python train.py --dataset="photos with spoken descriptions (Open Images, Localized Narratives)" --translate=0.12 --encoder_isotropic=true --encoder_patch_size=[4, 4] --encoder_width=192 --encoder_kernel_size=7 --decoder_mlp_ratio=4 --decoder_bias="none" --magnitude_pruning=0.5 --epochs=12.5 --weight_decay=0.3
Rows from block 3 of the image encoder of a small image captioner, named by matrix and row number. Rows with one number within an expert belong to one neuron, the router's apart. Each number is 128 + 32 x the weight over its row's rms, rounded and kept within 0 to 255. All counts start at 0. After the name is the row's rms in percent of the matrix's.
After each expert's rows are labels from the 100 images, of 14848, where the router gives the expert most weight on average: "strongest on" is what is common among them; "colour at peak" is the nearest of a few named colours to the mean colour under the peak. Only what is clearly more common there than usual is listed. The data: photos with spoken descriptions (Open Images, Localized Narratives).
# router: router (encoder.blocks.3.mlp.router.weight, 32x192, trained with AdamW), inputs 96-143
# up: expert up (encoder.blocks.3.mlp.up, 32x384x192), inputs 96-143
# down: expert down (encoder.blocks.3.mlp.down, 32x192x384, transposed), outputs 96-143

# expert 7
router.7 104 [130  94 122  96 110 128 161 156  63 123  52 172 145 175 139 140 134 171  89 129 130 145 187 142  77 148 178 165 174 155  89 112 154 154 147 152 156 102 183 154 112 101 143 165 147 129 114 181]
up.0 102 [158 107 128 177 128 117 128 128 128 147 128 172 193 128 128  39 128 128 128 128 157 128 128 128 128 128 128  92 128  34 128 128 148 128 128 128 128  34 128  97 164 103 128 127 152 149 106  91]
down.0 096 [128 169 161 180 128 149 143 154 128  61 128  97 112  50  94 208 143 128 128  90 181 128  95 128 128 174  89 128 128 106 128 128  97  76 128 128 165 128 168 137 128  14 128 105 179 101 128 128]
up.1 087 [128 128 147 128 161 128 128 182 128 183 128  99 181 206 171 122 128 149 206 111 128 128  93 128 128 159 128 128 128  61 189 129 141 128 128 128 119 179 128 128 116 128 137 128 116 107 160 128]
down.1 089 [128 169 129 128 209 128 122 192 128 112 164 128  90 162  95 128 128 128 128 121 128 128 128 128 118 128 128 139 228 128  50 128 136 160 111 161  94 145 107  49 128 132  95  79 128 146 128 174]
up.2 093 [ 81 172 155 128 128 134 138 128  94 150 128  56 140 128 217 165 128  85 148 222 128 128 168 197 128 128 138 128 138 128 128 128 178 128 128 128 121 128  99 128 221 128 128 128 199 128 185 128]
down.2 106 [ 78 128  98 128 153 128 128 109 128 128 128 137 128  56 128 128 131 128 180 137 128 128 149 197 128  72 128 144 158 128 128 128 128 128 128  89 128 128  33 156 128 114 128 129 109 138 128 128]
up.3 093 [128  79 128 152 128 128 127 128 153 128  67 128 128  58 128 128 180 128  99 128 128 128 170 128 128 128 128 110 128 103  43 128 140 177 128  80 128 204  89  84 110 104 118 135 128 132 128 156]
down.3 093 [128  70 128 128 127 128 128 128 128 185 128 128 128  70 128 194 128 251  52 128 128  74 128  59 203 128 203 128 176 218 128 128 159 186 128 128  87 128  88 128 128 128 128 130 128 128 128 128]
up.4 121 [158 110 135 128 128  99 128 128  68  93 128  79 128 128 103 144 128  83 128 164 120 134  76  92 106 100 128 128 146 132 128 193 161  38 181 128 128 128 143 128 128  80 128 128 128  98 145 128]
down.4 125 [128 132 173  46 128 165 201  95 128  71 179  92 106  64 135 128  93 106 120 128 115  60 142 128 112 128 125 156 169 128 128 128 127 128 167 128  70  99 128 128 128  74 219 128 128 128 118 128]
up.5 090 [128 128 128 128 128 128  53 140 141  44 186 206 141 128 128 177 140 128 136 131 185 128 128 128 148 128 103  32  44  42 160 146 151 128 102 174 128  92 179  78 194 128  59  59 157 128 166 115]
down.5 100 [ 33 128 161 128 107 128 125 149 138  89 128 157 128 128 156 128  79 128  95 128 128 180 120  70 128 128 128 135 179 128  63 128 126 155 125 128 152 128 128 195 136  87 128 128  86 128 117 143]
up.6 088 [128 132 125 128 128 128 100 214 127 152 128 145 109 128  59 141 128 128 128 128  94 128 125 128 123 128 133  94 193 128 128 128  95 159 128  59  55  69 136 164 128 128  89 182 128 127 186 177]
down.6 089 [158 128 109 128 175 134 128 112 128  84 128 150  94 117 128  28 126 179 136 128  83 128 128 128 147 128  95 128 128 128 128 167 128 128 128 127 128 117 128 198 158 128 193 128 128 148 161 128]
strongest on: text has "sky"
colour at peak: white

# expert 3
router.3 087 [136 180 115 119 141 187 140 196 151  83  99 112 134  63  69 117 194 139 184 129 141  93 130 146 135 102 108 145 161 111 177 117 128 149  70  87 132  73 125 141 129 155 139 121 107  98 146  96]
up.0 090 [131 128 128 128 154 128 119 153 128 128  91 128 128 104 171  94 128 128 148 137  11 192 128 128 128 128 128 197 128 134 128 169 169  89 209 128 246 189 144  95 130 128 128 128 128 128 128 128]
down.0 086 [128 128  56 128 128  99 128 128 128 128 128  91  41 128  11 128 112 159 128 135 105  63 128  67 128 103 148 128  75 132 128 123 120 169 142 160 185  70 163 128 147 105 128 128 128 155 166 117]
up.1 087 [128 128 141 128  67 164  88  26 189 128 128 138  79 154 128 128 128 133 144 167  88 166 189 128 128 128 128 128 128  80 128 166 128 134 128 128 210 128 128 113 189 128 210 128 128 128 124 128]
down.1 100 [112 110 128 128 128 180 125 225 128 128 141 128  46 128 136 169 157  48 150 166 136 191 139 155  98  89 128 140  78 128 128 128  95 128 128 128 165 128 107 128   1 153 121 128 110 127 128 128]
up.2 113 [128 128 128 128 106 231 128 181 128 128 128 128  94 109 168 128 166 152 128 102 134 128 149 128 207 128  83 128  78 107 128 128 100 128 141 100 128 102 128 115 128 178 128 138  85 128 171 116]
down.2 090 [128  99 128 128  52 176 103 128 128 134 128 128 128 239 128 140  89 136 128 111 128 127 136 128 128 128 128 128 138 128  84  90  76 165 128 128 128 103 128 137 128  65 128 108  63 128 128 128]
up.3 090 [128 128 147 128  19 171 128 128 128  97 128 128 128 137 128 128 128  36 128 128 114 128  95  63 128 128 128 101 128 128 120 128 128 128 190  74 109 128 140 107 128 128 128 128 158 128 128  86]
down.3 121 [159 128 128 197 128 123 162  89  68 148 154 217 128 128  97 176 128 109 128  85 189 128 128 128 127 102 161 128 127 128 130  97 128  41 148  92 128 128 130 128 128 180 137 166 186 137 128 128]
up.4 115 [128  97 128 150 128 110 128 108 128 128 128  78 130 128 128 128  95 128  40 121 160 128  92  85 113 143 128  99 128 128 137  90  81 117  73 128 128  28 107 128 128 128 142 114 128 166 128 128]
down.4 106 [128 143 128 128 128  87 142 128 128 134 128 234  93 128 128  89 128 128 142 173 186 128 162 144 128 128 128  92 128 128 128 128  86 237 128 128 148 172 128 128 128 128 128 128 128 176 164  77]
up.5 090 [128 128 128 128 185 128  71  85 141 106 128 128 128 178 155 222 128 128 128 128 128 139 130 128 129 128 128 167 138 109 193 204 174 128 128 128 128 128 135  50 168 104 160 114 135 128 197 128]
down.5 097 [128 114  77 128 128 141 128 128 128 143 128 199  96 128 149 227 128 114 128  49 128 149 128 128  82 104  83 128 128 128  76 128 128 144 128 128 104 128 192 165 128  72 128 126 128  77 128 128]
up.6 090 [159  97 128 128 128 100 128 155 220 128 108 117 128  65 128 163 128 128 128  29 133 128 128 128  91 128 128 128 128 128 128 153 130 128 128 128 128 255 128  87 128 185  86  80 128 128 143 113]
down.6 085 [128 128 128  38 128 145 128 178 128 128  81 128 128 105 102 189 150 128 135 128 128 128 128 106 150 170  77 128 128 127 128 146 128 128 128 158  63 128 134 128  86  86 128 128 136 103 128 128]
strongest on: text has "trees"; text has "plants"; text has "grass"
colour at peak: brown

# expert 18
router.18 103 [ 91 138 106 172 174  89 132 118  85 195 123  90 118 149 102 164 125 106 144 161 157 128 165 176 132 112  74 148 102  85 128 133 122 108 141 128  91  83 100 147 151  50 158  90 190 132 123 189]
up.0 115 [  0 128  96 116 128 154 128 117  86 128 157 194 128 159 128 164 128 128 128 199 160 128 128 205 127 162 105 127 128 180 119 128 128 146 128 168  96 137 107  65 128 128  71 103 128 183 160 128]
down.0 097 [128 114 128 128 141 183 130  65 128 128 128 174 186 128 128 128 128 128 128 101 128 136 128 128  85 128 128 128  74 128 128 128 137 160 128 128 123 128 131 128 128 108 128 128 128  81 155  51]
up.1 093 [126 136 108 128 128  94 128  90 128 104 101 128 167 113 123 128 105 130 128 128 143  57  97 158 128 152 128 128  87 131 150 128 128 128 128 128 128 128 103 142 156 128 241 128 128 128 163 128]
down.1 105 [128 128 128  83 204 128 128 128 131 128 128 128 128 148  35 128 160  80 128 128 128 128 120 138 128  89 128 128 128 128 128 128 128 128 128 128  31 128 128  97 128 100 128 128 206  88 128 128]
up.2 110 [ 46 129  90 128 128 128  88 128  34  51 128 143 128 128 128  69 128 128 128 195 128  96 155  74 173 128 113 170 128 129 128 128 130 128 128 124 100  91 126 128 128 128 128 128 106 101 135 139]
down.2 090 [106 128 106 128 128  88 155 161 125 128  27  66  62 114 128 128 128 109 128  76 145 128 147 128 112 122 128 128 128 128 128 128 128 128 128 128 128 122 159 128 128 128 229 157  92  96 120 128]
up.3 085 [135 137 128 128 137  73 128 139 128  40 111 193  49 159 128 128 157 128 132 133 150 170 128 159 131 185 123 114 129  49  82 153 128 163  91  38 128 128 128 179 161 128 128 128 128 105 128  95]
down.3 095 [128 128 128 128 128 202  17 128 128 128 128 128 109 255 151 103 128 155 105 179 128 128 180 104  91 128 128  54 128 122 118 128 128 124 128 126 128 128 128 128  63  73 128 128 128 159 164 128]
up.4 100 [135  89 128 133  76 128 128 128 128  52 117  92 128  92 145 107   0 128 128  22 141 128 157 149 201 182 179 160 128 176 138 128 128 128 128 166 128 161  53 192 128 128  90 138 162 128 128 145]
down.4 109 [128 144 128 153 128 128 128 128 128 128  46 126 128 170 102 120 142 128 128 156  81 119  21 128 169 128 128 128 128 147 115  56 159 128 128 128 128 156 128 133 128 128 211 128 128 128 118 128]
up.5 092 [128 128  47 148 142 110 128 128 128 255 128 128 128 128 155 128  87 128 128 166 178  74 128 152 123 128 128 128 128 128  76 128 188  86 106 128 128 136 128 128 128  79 142 134 128  90 128 132]
down.5 104 [170 128 128 153 194 128  72 134  92 128  88 144 102 128 128 128 128 128  79 128 128 128 128  79 128 128 128 128 128 110 179 128   0 128 128 128 128 128 130 134 128 103 128 128 216 154 128 128]
up.6 109 [125 128 128 163 128 149  86 128 128 157 128 128 154 126  69 115 128 101  88 128 128 128 148 168 102  75  73 128 128 128 128 128 128 128 117 149  38 172 128 128 232 128 113 142 128 156 128 128]
down.6 103 [ 96 128 176 128 128 144 128 134 133 165 128 170 136 128 188 197  62  90 202 114 128 128 128 217 170 128 128 180 128 137 128 128 164 128 101  92 128 127 128 128 203  84 128 128 105 128 128 128]
strongest on: text has "dark"
colour at peak: black

# expert 13
router.13 118 [155 165 120 152 123 125 122 164 107  82  92 115 116  97  91 110 150 164 157 109 138 104 147  99 130 110 144 120 178 180 172 141 136 191 129  41 129  47 165 107  82 110 130 127 123 113 117 117]
up.0 121 [156 135 128 128 172 128 128 225 152 153  73 103  89 192 175 213 128 127 167 126 119 152 158 128 128 161 128 128 128 128 154 128  44 113 213 182 128 128 113  77 128 128 128 140 128 128 157 177]
down.0 122 [182 128 128 128 117 128 128 128 128 128 128 128 140 116 128 128 128 128 128 128  56 128 128 128 121 240 155 150 128 128 128 100 195 128 165 128 162 111 128 128 161 128 110 128 100 128 154 128]
up.1 089 [126 224 128 128 128 134 128 128 128 128 128 128 179 198  46 128  81 128 142 165 128 128  91 214  56 128 128 128 128 209  81 128 128 141 128 128 128 128  22 128 128 127 128 128 128 128 199 165]
down.1 097 [122 128 108 128 128 128  59  74 128 172 128 155 128 128 220  90 128 135 128 128 128 128 112 128 117 128 148 128 158 131 128  95  83 117 128 128 128 128 112 167 128 136 128 128 128  97 128 127]
up.2 105 [128 128 128 128 125  81 128 218 145 122 128 138  75  25 113 128  60 111 117 128 128 128 128 128 173  90 128 144  66 128 128  77  94 128 128 128 173 128 128 128 102  65 128 117 159 128 128  50]
down.2 104 [ 90 150 128 145 173 128 167 128 173 101 128 128 217 128  76 189 125  90 128 128 137 128 107 128 128 129 137 128 128 128 128 128 128 166 128 128 128 128 225 128 203 128 128 128 128 172 128 135]
up.3 116 [100 128 137 128 104 140 128 128 119 159 122 128 212 112  90 128 128 128 128 128 128 128  84 128 128 128 128 126 108  98 103 128  29 128 128 120 128 128 128   0 226 124 128 156 128  22 128 128]
down.3 108 [128 128 128 128 128 128  50 128 128  87 111 182 128 128 128 128 128 127 182 128 199 173 128 128  56 117 128 157 193 128 128 128 192 112 103 128 185 118 170 157 128 130 128 128 118 207 128 128]
up.4 099 [ 68 128 181 117 190 104 128 128 211 108 178 128 139 109 128 128 141 197  91  72 121  75 128 128 159 128 128 128 134 234  44 128  55 174 128 128  62 112 109 128 192 203  30 128 121  91 128 128]
down.4 094 [137 128 183 181 128 143 105 172 174 128 196 163 161 152 198 128  97 128 128 146 128  92 128 128 128 184 128 221 197 128 128  66 128 128 128  88 128 128 176 160 128 134 124 100 128 128  99 128]
up.5 106 [121 128 128 128 175 128 128 103 135  53 136  98 128 116 188 128 128 128 128 128 128 191 131 128 145 128 152 164  56 128  87 128 107 128 128 128 128  49 190   7 128 128 128 128 172 107  71 128]
down.5 101 [128 108 128 140 129 147 184 128 128 128 128  89 128 128  70 128 128 128 178 150 128  79 128 190 128 128 128  80 128  83 128 188 128  92 128 128 128 128 128  32 123 128 128 101 128 128 128 128]
up.6 090 [128 128 125  64 128 128 128 114 128 121 128 105 128 128 114 128 128 110 183 120 128 128 111   0  57 123 128 171 219 119 175 128 128 171 128 132 150 101 128 128 128 128 128 128 125 128  83 230]
down.6 085 [143 128 192 128 189 122 189 128 128 128 128 128  43  92 128 128  89 128 128  95 128 128  77 136 108 119  74 128  70 128  51 128 128 102 137 128  25 128 128  86  83 128 128 128  84 128 107 175]
strongest on: text has "plants"; text has "leaves"
colour at peak: green

# expert 17
router.17 086 [ 71  94 138 154 143  70 101 185 169 162  78  40  94 120 124 154 109 135 114 131 141 137 156 108  73 127 179 149  96 109 111 122  78  93 156 159 106  42 103 112 155 118 167  73 128 143 131 190]
up.0 119 [128 165 182 128 128  98 117 153 128 147 128 140 133 135 128 143   0 128 128 117 128 186 128 145 116 158 128 106 109 138  88 128 141 126 175 128  62 133 128  98 128 100 128 181 138 128 144 133]
down.0 109 [128 128  95 128 146 119  97 154 142  94 109 149 128 133 128 128 127 128 128  76 128 128 128 128 128 172  99  97 128 109 128 128 182  54 152 159 114 107 128 128 135 181 176  83 115  29 201 107]
up.1 082 [128 128 157 128 128 128 128 128 128 128 134 128 128 128 119 115 137 140 128  38 128 128 128 128 126  75 115 128 160 128 128 137 128 128  98  73 128 128 175 128 128 123 128 128 128 128 143 100]
down.1 087 [ 79  87 128 126 128 128 128 141 128 128  87 172 128 149 128 157  95 128 128 128  61 101 195  35 134 176 110 128 129 128 111 166 201  51 181 219 128 177 128 128 173  51 117 128 128 128 141  69]
up.2 086 [114 128  11 128 128 109 155 128 111 179 128 128 128 128  84  15 123 154 128 133 128 128 163 128 128 105 107 128 128  98 128 128 128 172 128 173 185 128 128 128 128  98 128 159 128 128 128 128]
down.2 097 [111 130 116 115 135 128 128  46 128 131  78 128 138 128 163 128 103 193 128  65 131 101 128 128 128 128 154 128 128 124 128 128  67 128 129 124 128  92 128 163  85 156 128 128 128 128 128 128]
up.3 111 [128 128 128 128  86 128 128 128 178  78 183 128 128  85 128  61 121 128 128 156 128 128 128 128 128  31 128 128 109 104 128 110 177 128 140 128  57 128 193 162 128 175 218 138 128 106 128 156]
down.3 107 [128 128 103 128 128 128 128 115 118 128 128  52  91 153 125 106 128 128 123  89 128 179 128  67 180  89 128 128 128 101  75 191 156 128 107 128 127 128 166 128 143 128  68 207   9 128  82 128]
up.4 086 [203 128 128 128 128 128 112 138 166 128 128  91 128  53  74 128 128 140 128  58 128 128 128 128  98 128 128 128 128 128 128 146 130 128 128 128  46 213 128 128 128 138 128 128 139 128 134 128]
down.4 088 [128 105 157 131 128 128 128 128 191 128 128  23 157 128 128 128 128 128 199 128 128 196  42 128 128 103 128 128 128 128 128 128 128 128 159 216 196 128 128  47 128 128 119 125 128 128 181 128]
up.5 110 [ 38 141 178 128  57 140 128 128 108 116 206 144 128 128 128 128 100 128 128  67  82  92 181 152 128 128 128 128 124  49 128 128 128 128 128 153 128 128 128 128 153 128  92 128 173 120 165 128]
down.5 104 [128 146 173 128 135 128 238 128  77 216 128  24 128 128 128  44 128 152 128 173 138  91 145 159 128 128 128 128 128 190 191 128  78 128 128 113 128  54 146 160 141  72 128 128 151 128 129 128]
up.6 109 [128 128 128 201 128 128 128  93 173  70 114 128 128  99 110 165 128 128 128 128 102 114  38  48 128 128  75 113 128 223  60 128 128  53 128 128 122  78 140 128  24 195 128  80 121 128 128 191]
down.6 105 [128 154 128 128 128 127  84 142  82  85 128 128 182 128 168 128  85 112 128 128 107 106 128 128 128 127 128  62 128 128  53 105 128 162  94 139 152 128 149 128 159  82 128 128 128  36 128 160]
strongest on: text has "sky"; text has "water"; text has "clouds"
colour at peak: grey

# expert 8
router.8 089 [ 63  91  76 102 145  82 171 153 155 172 172 180 100 121 164 137 109  99 123 145 105 109 137 162 128 142 148 108 169  68 147 118  84 121  91 128 123 102 155 165 141 122 101 139  78  46 123 111]
up.0 106 [128 128 128 130 128 128 128 208 128 137  64 128 123 112  78  92 128 128 128  80 128 128 200  64 179 157 128 128 167 179 128 128 193 128 147 177 107 119 128 142 128 128 128 226 212 128 128 128]
down.0 108 [120 128 164 128 138 149 128 128 162 128 128 128 198 128 128  45  86 128 128 128 128 133  64 128 113 128 128  49  42  79 122 162 112 185  61  78 128 106 128 105 128  93 136  78 177 128  61  88]
up.1 089 [128  56 103 135 128 128 128 128 106 149 181 106 128 121 128 128 128 115  79 114 128 128 131 128 159 127 178 133 223 128 128  85 122 128 152  86 178 126 166 128 112 128 128 121 128 128 128 114]
down.1 092 [168 128 128 128 128 108 129 117 128 128 243 128 100 128 128 128 102 128  84 128 128 128  42 128 103 128 201 128 128 128 194 178 126 128 123 126 128 128 114 128 127 128 139 128 128 162 221 128]
up.2 101 [122 128 128 128 113  80 128   0 128 128 128 128 128 128 128 128 128 144 128 137 128  85 161 128 128 135 128 107 128 128 117 160 128 130 187 128 128 128 128  89 128 128 113  86 141 109 108 186]
down.2 101 [128  89 128 161 153 128   0 178 142 128 128 124 128 128 111 128 137 165 128 142 203 128 121 150 128  99 128 128 147 131 128 128  83 128 186 128 128 170 128 128 128 157 128 115 221 128 128 207]
up.3 100 [128 177 128 128 145  77 148  93 146  82 128 104 128 153 164  32 128 128 128 193 128 188 128 201 128  83 169 128 128 128 128 128 128 128 134 145 116 128 122  26 136  93  83 128 128 111 128 139]
down.3 103 [ 76 128 128  71 125 135 140 128 128 128 122 199  47 128  89 143 128 117 124 128 128 105 128 128 128 204  88  62 126 158 128 128 128  86 128 151 192 126 128 128 204 128 148 187 128 114 124 178]
up.4 117 [ 65 128 128 189 130 180 128 128 128  96 128  37 128 133 128 128 169 128 128 163 124 128 149  90 111 154 168 193 121 128 107 124 128 148 140 130 128 128 128 135 128 128 128 128 128 128 128 138]
down.4 104 [128 128 128  93 128  99  86 128  78 128 128  79 128 111 128 128  69 128  63 227 128 128 128 128 109 128 120 128 128 128 160 128 170 127  95 156 128 128  83 128 128 128 128 101 128 128 128 115]
up.5 098 [128  68 128  71 113 187 123 128 128  54 128 128 128 128 105 128 128 128 128 150 128 165 128 128 128 121 159 120 128 128 128 128  41 179 128 128 120 154 128 189 128 128  61 172 133 128 146 128]
down.5 080 [134  92 128  56 128  95 116 199 128 143 104 128 128 128 128 149 128 128 111 128  17 122 128 128 131 128 128 128 128 205 121 128 206 128 142  83 128 151 155  89 128 134  76 128 221 128 128 128]
up.6 115 [128 119 124  56 128 128 159 128 128  96 128 109 128 137 128 167 128 128 139 155 155 128 128 136 128 128 128 183 112 137 128 128  85 153 204 128 128 147 137 140 139  76 199 234 165  74 128 128]
down.6 095 [128 128 122 154 134 128 157 128 129 123 128 203  62 128 128 128  87  96  69 101 128 156 128 128 128 123 128 128 128  64 128 128 128 109  75  73 160 198 167  77 132 128 128  46 128 128 128  69]
strongest on: text has "road"
colour at peak: grey

# expert 23
router.23 105 [ 89 102 170 152  82 129 150 120 116 137 137 108 136 155  84  97  86 168  67 190 127 159 140 132 160 106 127 155 167 156 183 149 161  94 133  91 171  84 113 135 128 120 133 102 141 124 109 118]
up.0 102 [157 139 128 128 128 128 128 108 181 128 128 128 179 128 136 120 128 128 128 128 128 120 110  84  60 128  93  85 128 131 129  61 128  98 150 196 128 128 151 150  90 184 128 238  73 128 128 122]
down.0 097 [165 128 128 172  69 128 128 236 128 222 191 128 128 105 103  67 144 118 128 179 182 128 147  98  56 155 128 128 110 173 240  75 128 128 102 170 128 128 128 193 128 190 122 128 173 119 128 124]
up.1 081 [128 128 128   8 128 128 118 128 128 128  67 162 128 128  60 128 139 104 128 128 170  79 128 106 128 128 128 128 209 128 128 128 136 128 193 128 128 128 128 128 128  66 129 109 111 128 128 128]
down.1 087 [128 128 128  78 128  99 128 128 162 128 128 128 128 161 189 128 128 121 119 128 123 210 128 113 151 128 128 128 128 128 128 128 128  99 128 128 128 128 128 128 128 128 132 128 126 186 128 109]
up.2 110 [128 118 161 128 171 128 162 128 117 128 128 128 134 128 156 166 128 128 213 128 128 101 230 128 128 192 142 172 128 128 125 142 128 128 128 166 128 118 128 128  99 128 182 128 128 128 128 128]
down.2 091 [159 166 128 134  99 142 128 172  62 128 128 128 165 135 128 140 172 213 128 193 128 128 154 155 128 106 128  68  84  91 128 128 128 128 128   2 128 128 128 128 128 128 128 129 136  82  77 108]
up.3 119 [128  59 149  72 135 128  89 136 128 118 128 128 103 144 125 128 128 128  85 128 127 154 128 128 160 128 107 128 209  65 173 128 128 120 128 128 104  82 134 148 120 128 128 128 151 128 117 192]
down.3 118 [ 81 101 172 128 128 117 140 128 110 128 128 109 139 141 128 128 128 191 115  97 131 130 128 147 111 118 164 131 114 152  41 128 128 128  59 128 137 128 176 131  79 106 128 184 128 128 112 172]
up.4 114 [128 141 128 128 128 132 187 152 106 124  92 128  59 113 162 128 160 128 158 128 128 156 121 128 175 128 128 128 124  45 109 128  98 128 116 128 128 128 128 128 128 128 128 128 128 128 128 224]
down.4 110 [128 174 104 128 147 128  85 128 128 128 174 128 128 128 128 147 128  93 128 128 128  57 218  95 128 139 113  94 111 128 113 108 128 135  83 128 149 128 128 128 128 128  23 128 180 111  14 128]
up.5 093 [188 208  72 240 128 128 179 128  83 128 128 129 190 164 181  79 121  73 148 146 110 139  67 128 156 162  48  85 154 131 115 104 150 124 154 193  69  77  76 128 128  82 128 112 105 128  87 121]
down.5 092 [128 128 128 128 103  92 128  89 186 128 132 144 132 128 116 128 128 128 128 195 104 128 128 128 128 128 149 149  69 128 166 128 128 128 136 137 128 106 119 128 129 101 128 179 166 128 128 124]
up.6 094 [128 116 128 213 100 116 197 119 128 181 128 128 128 128  90 128 128 128 128 182 128  96 128 162 147  93 138  75 128 128 128 197 119 128 115 128 128 130  74 128 165 119 128 128 128 142 108 128]
down.6 102 [128  48 168 145 103 128 128 101  86 131 128 128 128 128 125 128 163  61 128 128 128 128 128 128 128 128 125  99 128 162 128 144 128 128 128 153 128 194 132  98 128 128 106 121 128 149 189 162]
strongest on: text has "water"
colour at peak: grey

# expert 31
router.31 093 [ 74 158 148 116  27  64 134 109 133 158 174  82 156  76  88 134  62 116 166 129 128 141 106  96 101 124 118 138 145  88 180 109 128  84 150  96 153 102 116  91 173 172 109 110 119 119 114 136]
up.0 084 [153 128 128 128 222 128 128 128  88 148 128 128 165 128  55 133 152 128 177 201 128 128 118 110 141 128  75 128 128 128 128 184 111 128 135 128 128 128 128  90 128 200  51 128 126  95 167 128]
down.0 078 [128  82 133  31 128  80 128  76 128 214 128 184 131 128  57  69 124 128 107 191 128 133 108 128 128  80  82  70 141 128 128 161  87 207 128 109  30 144 128 181 128 178 128  73 128 169 121 128]
up.1 106 [ 44 128  99 128 134 128 128  48 128 128  58 132 172 128 123 128 128 128 115  66  70 143 128 128  62 154 100 128 128 128 128 128  68 128 128  56 128 128 128 128  83 128 128 128 153 109 146 128]
down.1 101 [128 128 168 106 128 128 214 116 128 128 133 128 128 128  96 100 108 128 128 128 118 153 133 128 123 128 128 128 133 128 172 128 128 128 156 128 128  65 128 128 128 128  56 214 149 128 128 169]
up.2 101 [128 106 128 128 172 128 139 128 124 128 128  69 179 128 128 128 128 128 128 128 152 149  67 128 140 128 121 128 128 128 128 144 122 128 128 128 128 170  73 128 114  85  93 128 128 128 138  93]
down.2 101 [115  69 128  71 128 128 136 147 141 117 163 128 209 128 128 128 128 128 155 129 128 128 149 128 145 123 181 128 203  97 128 128 128 128 188 128 244 128  97 131 144   2 115 174 123 128 128 128]
up.3 118 [187  38 168  94 128 128 128 119 128 137  98 129 128 132 128 150 128 128 128 128 128 128 118 128  71 183 145 128 128 128 144 133 128  75 128 123 128 128 118  95 128 128 127 128 128 128 128  38]
down.3 121 [167 128  77 128 128 128 148 128 128 128 128 160 131 132  79 125 105 128 215 128 159 176 128 128 107 128 127  59 128 131 144 150 100 128 111 138 128 128 101 144 128 128 152 127 128 128  93 118]
up.4 126 [ 89 109 128 138 110 141 128 128 158 128 128  70 128 128 160 128 101  77  55 128 155 120 154 155  30 128  73 128 128 128 128 106 128 172 141 106 108 237 128 104 166 128 181 161 128 128 123 109]
down.4 109 [128 128 119 127 128 128  92 135  48 128 128 128 155 140 135 128  87 128 128 128 128 128 128 152 128 128 128 142 128  35 128 128  84 137 123 121 128 128 180 128 128 178 123 128 128 128 128 137]
up.5 116 [128 132 128 134 128 181  82 128 128 153  30 128 128 128 196  72 128 113 128 128 232 137 128  18 128 128 123  63 128 128 128 128 126 147 104 181 118 128 128 129 128 215 124 110 128 128 128 128]
down.5 108 [128 128  83  88 128 128 128  88 128 128 128 150 168 128 141 128 140 158 222 128  74 202 128 128  70 113  90  82 128 128  82 135 218  76 121 121 128 108  50 130 156 117 128 128 120 162 155 128]
up.6 080 [128 128 140 128 128 128 128 223 128  62 128 128 128 128 166 128 128 138 181 128 165 128 128 128 128 128 160 128 139 128 132 128  93 128 128 128   0 166 128 128  98 128 181 123  76 128 128 128]
down.6 080 [128 215 128 139 117 128 108 128 164 128  72 128 128 171 128 128 128  19 145 138  78 128 163  48 131  44 128  67 194 128 128 113 125 128 128 112 128 147  20 128 180 128 128 142  61 128 128 139]
strongest on: text has "dark"; text has "lights"
colour at peak: black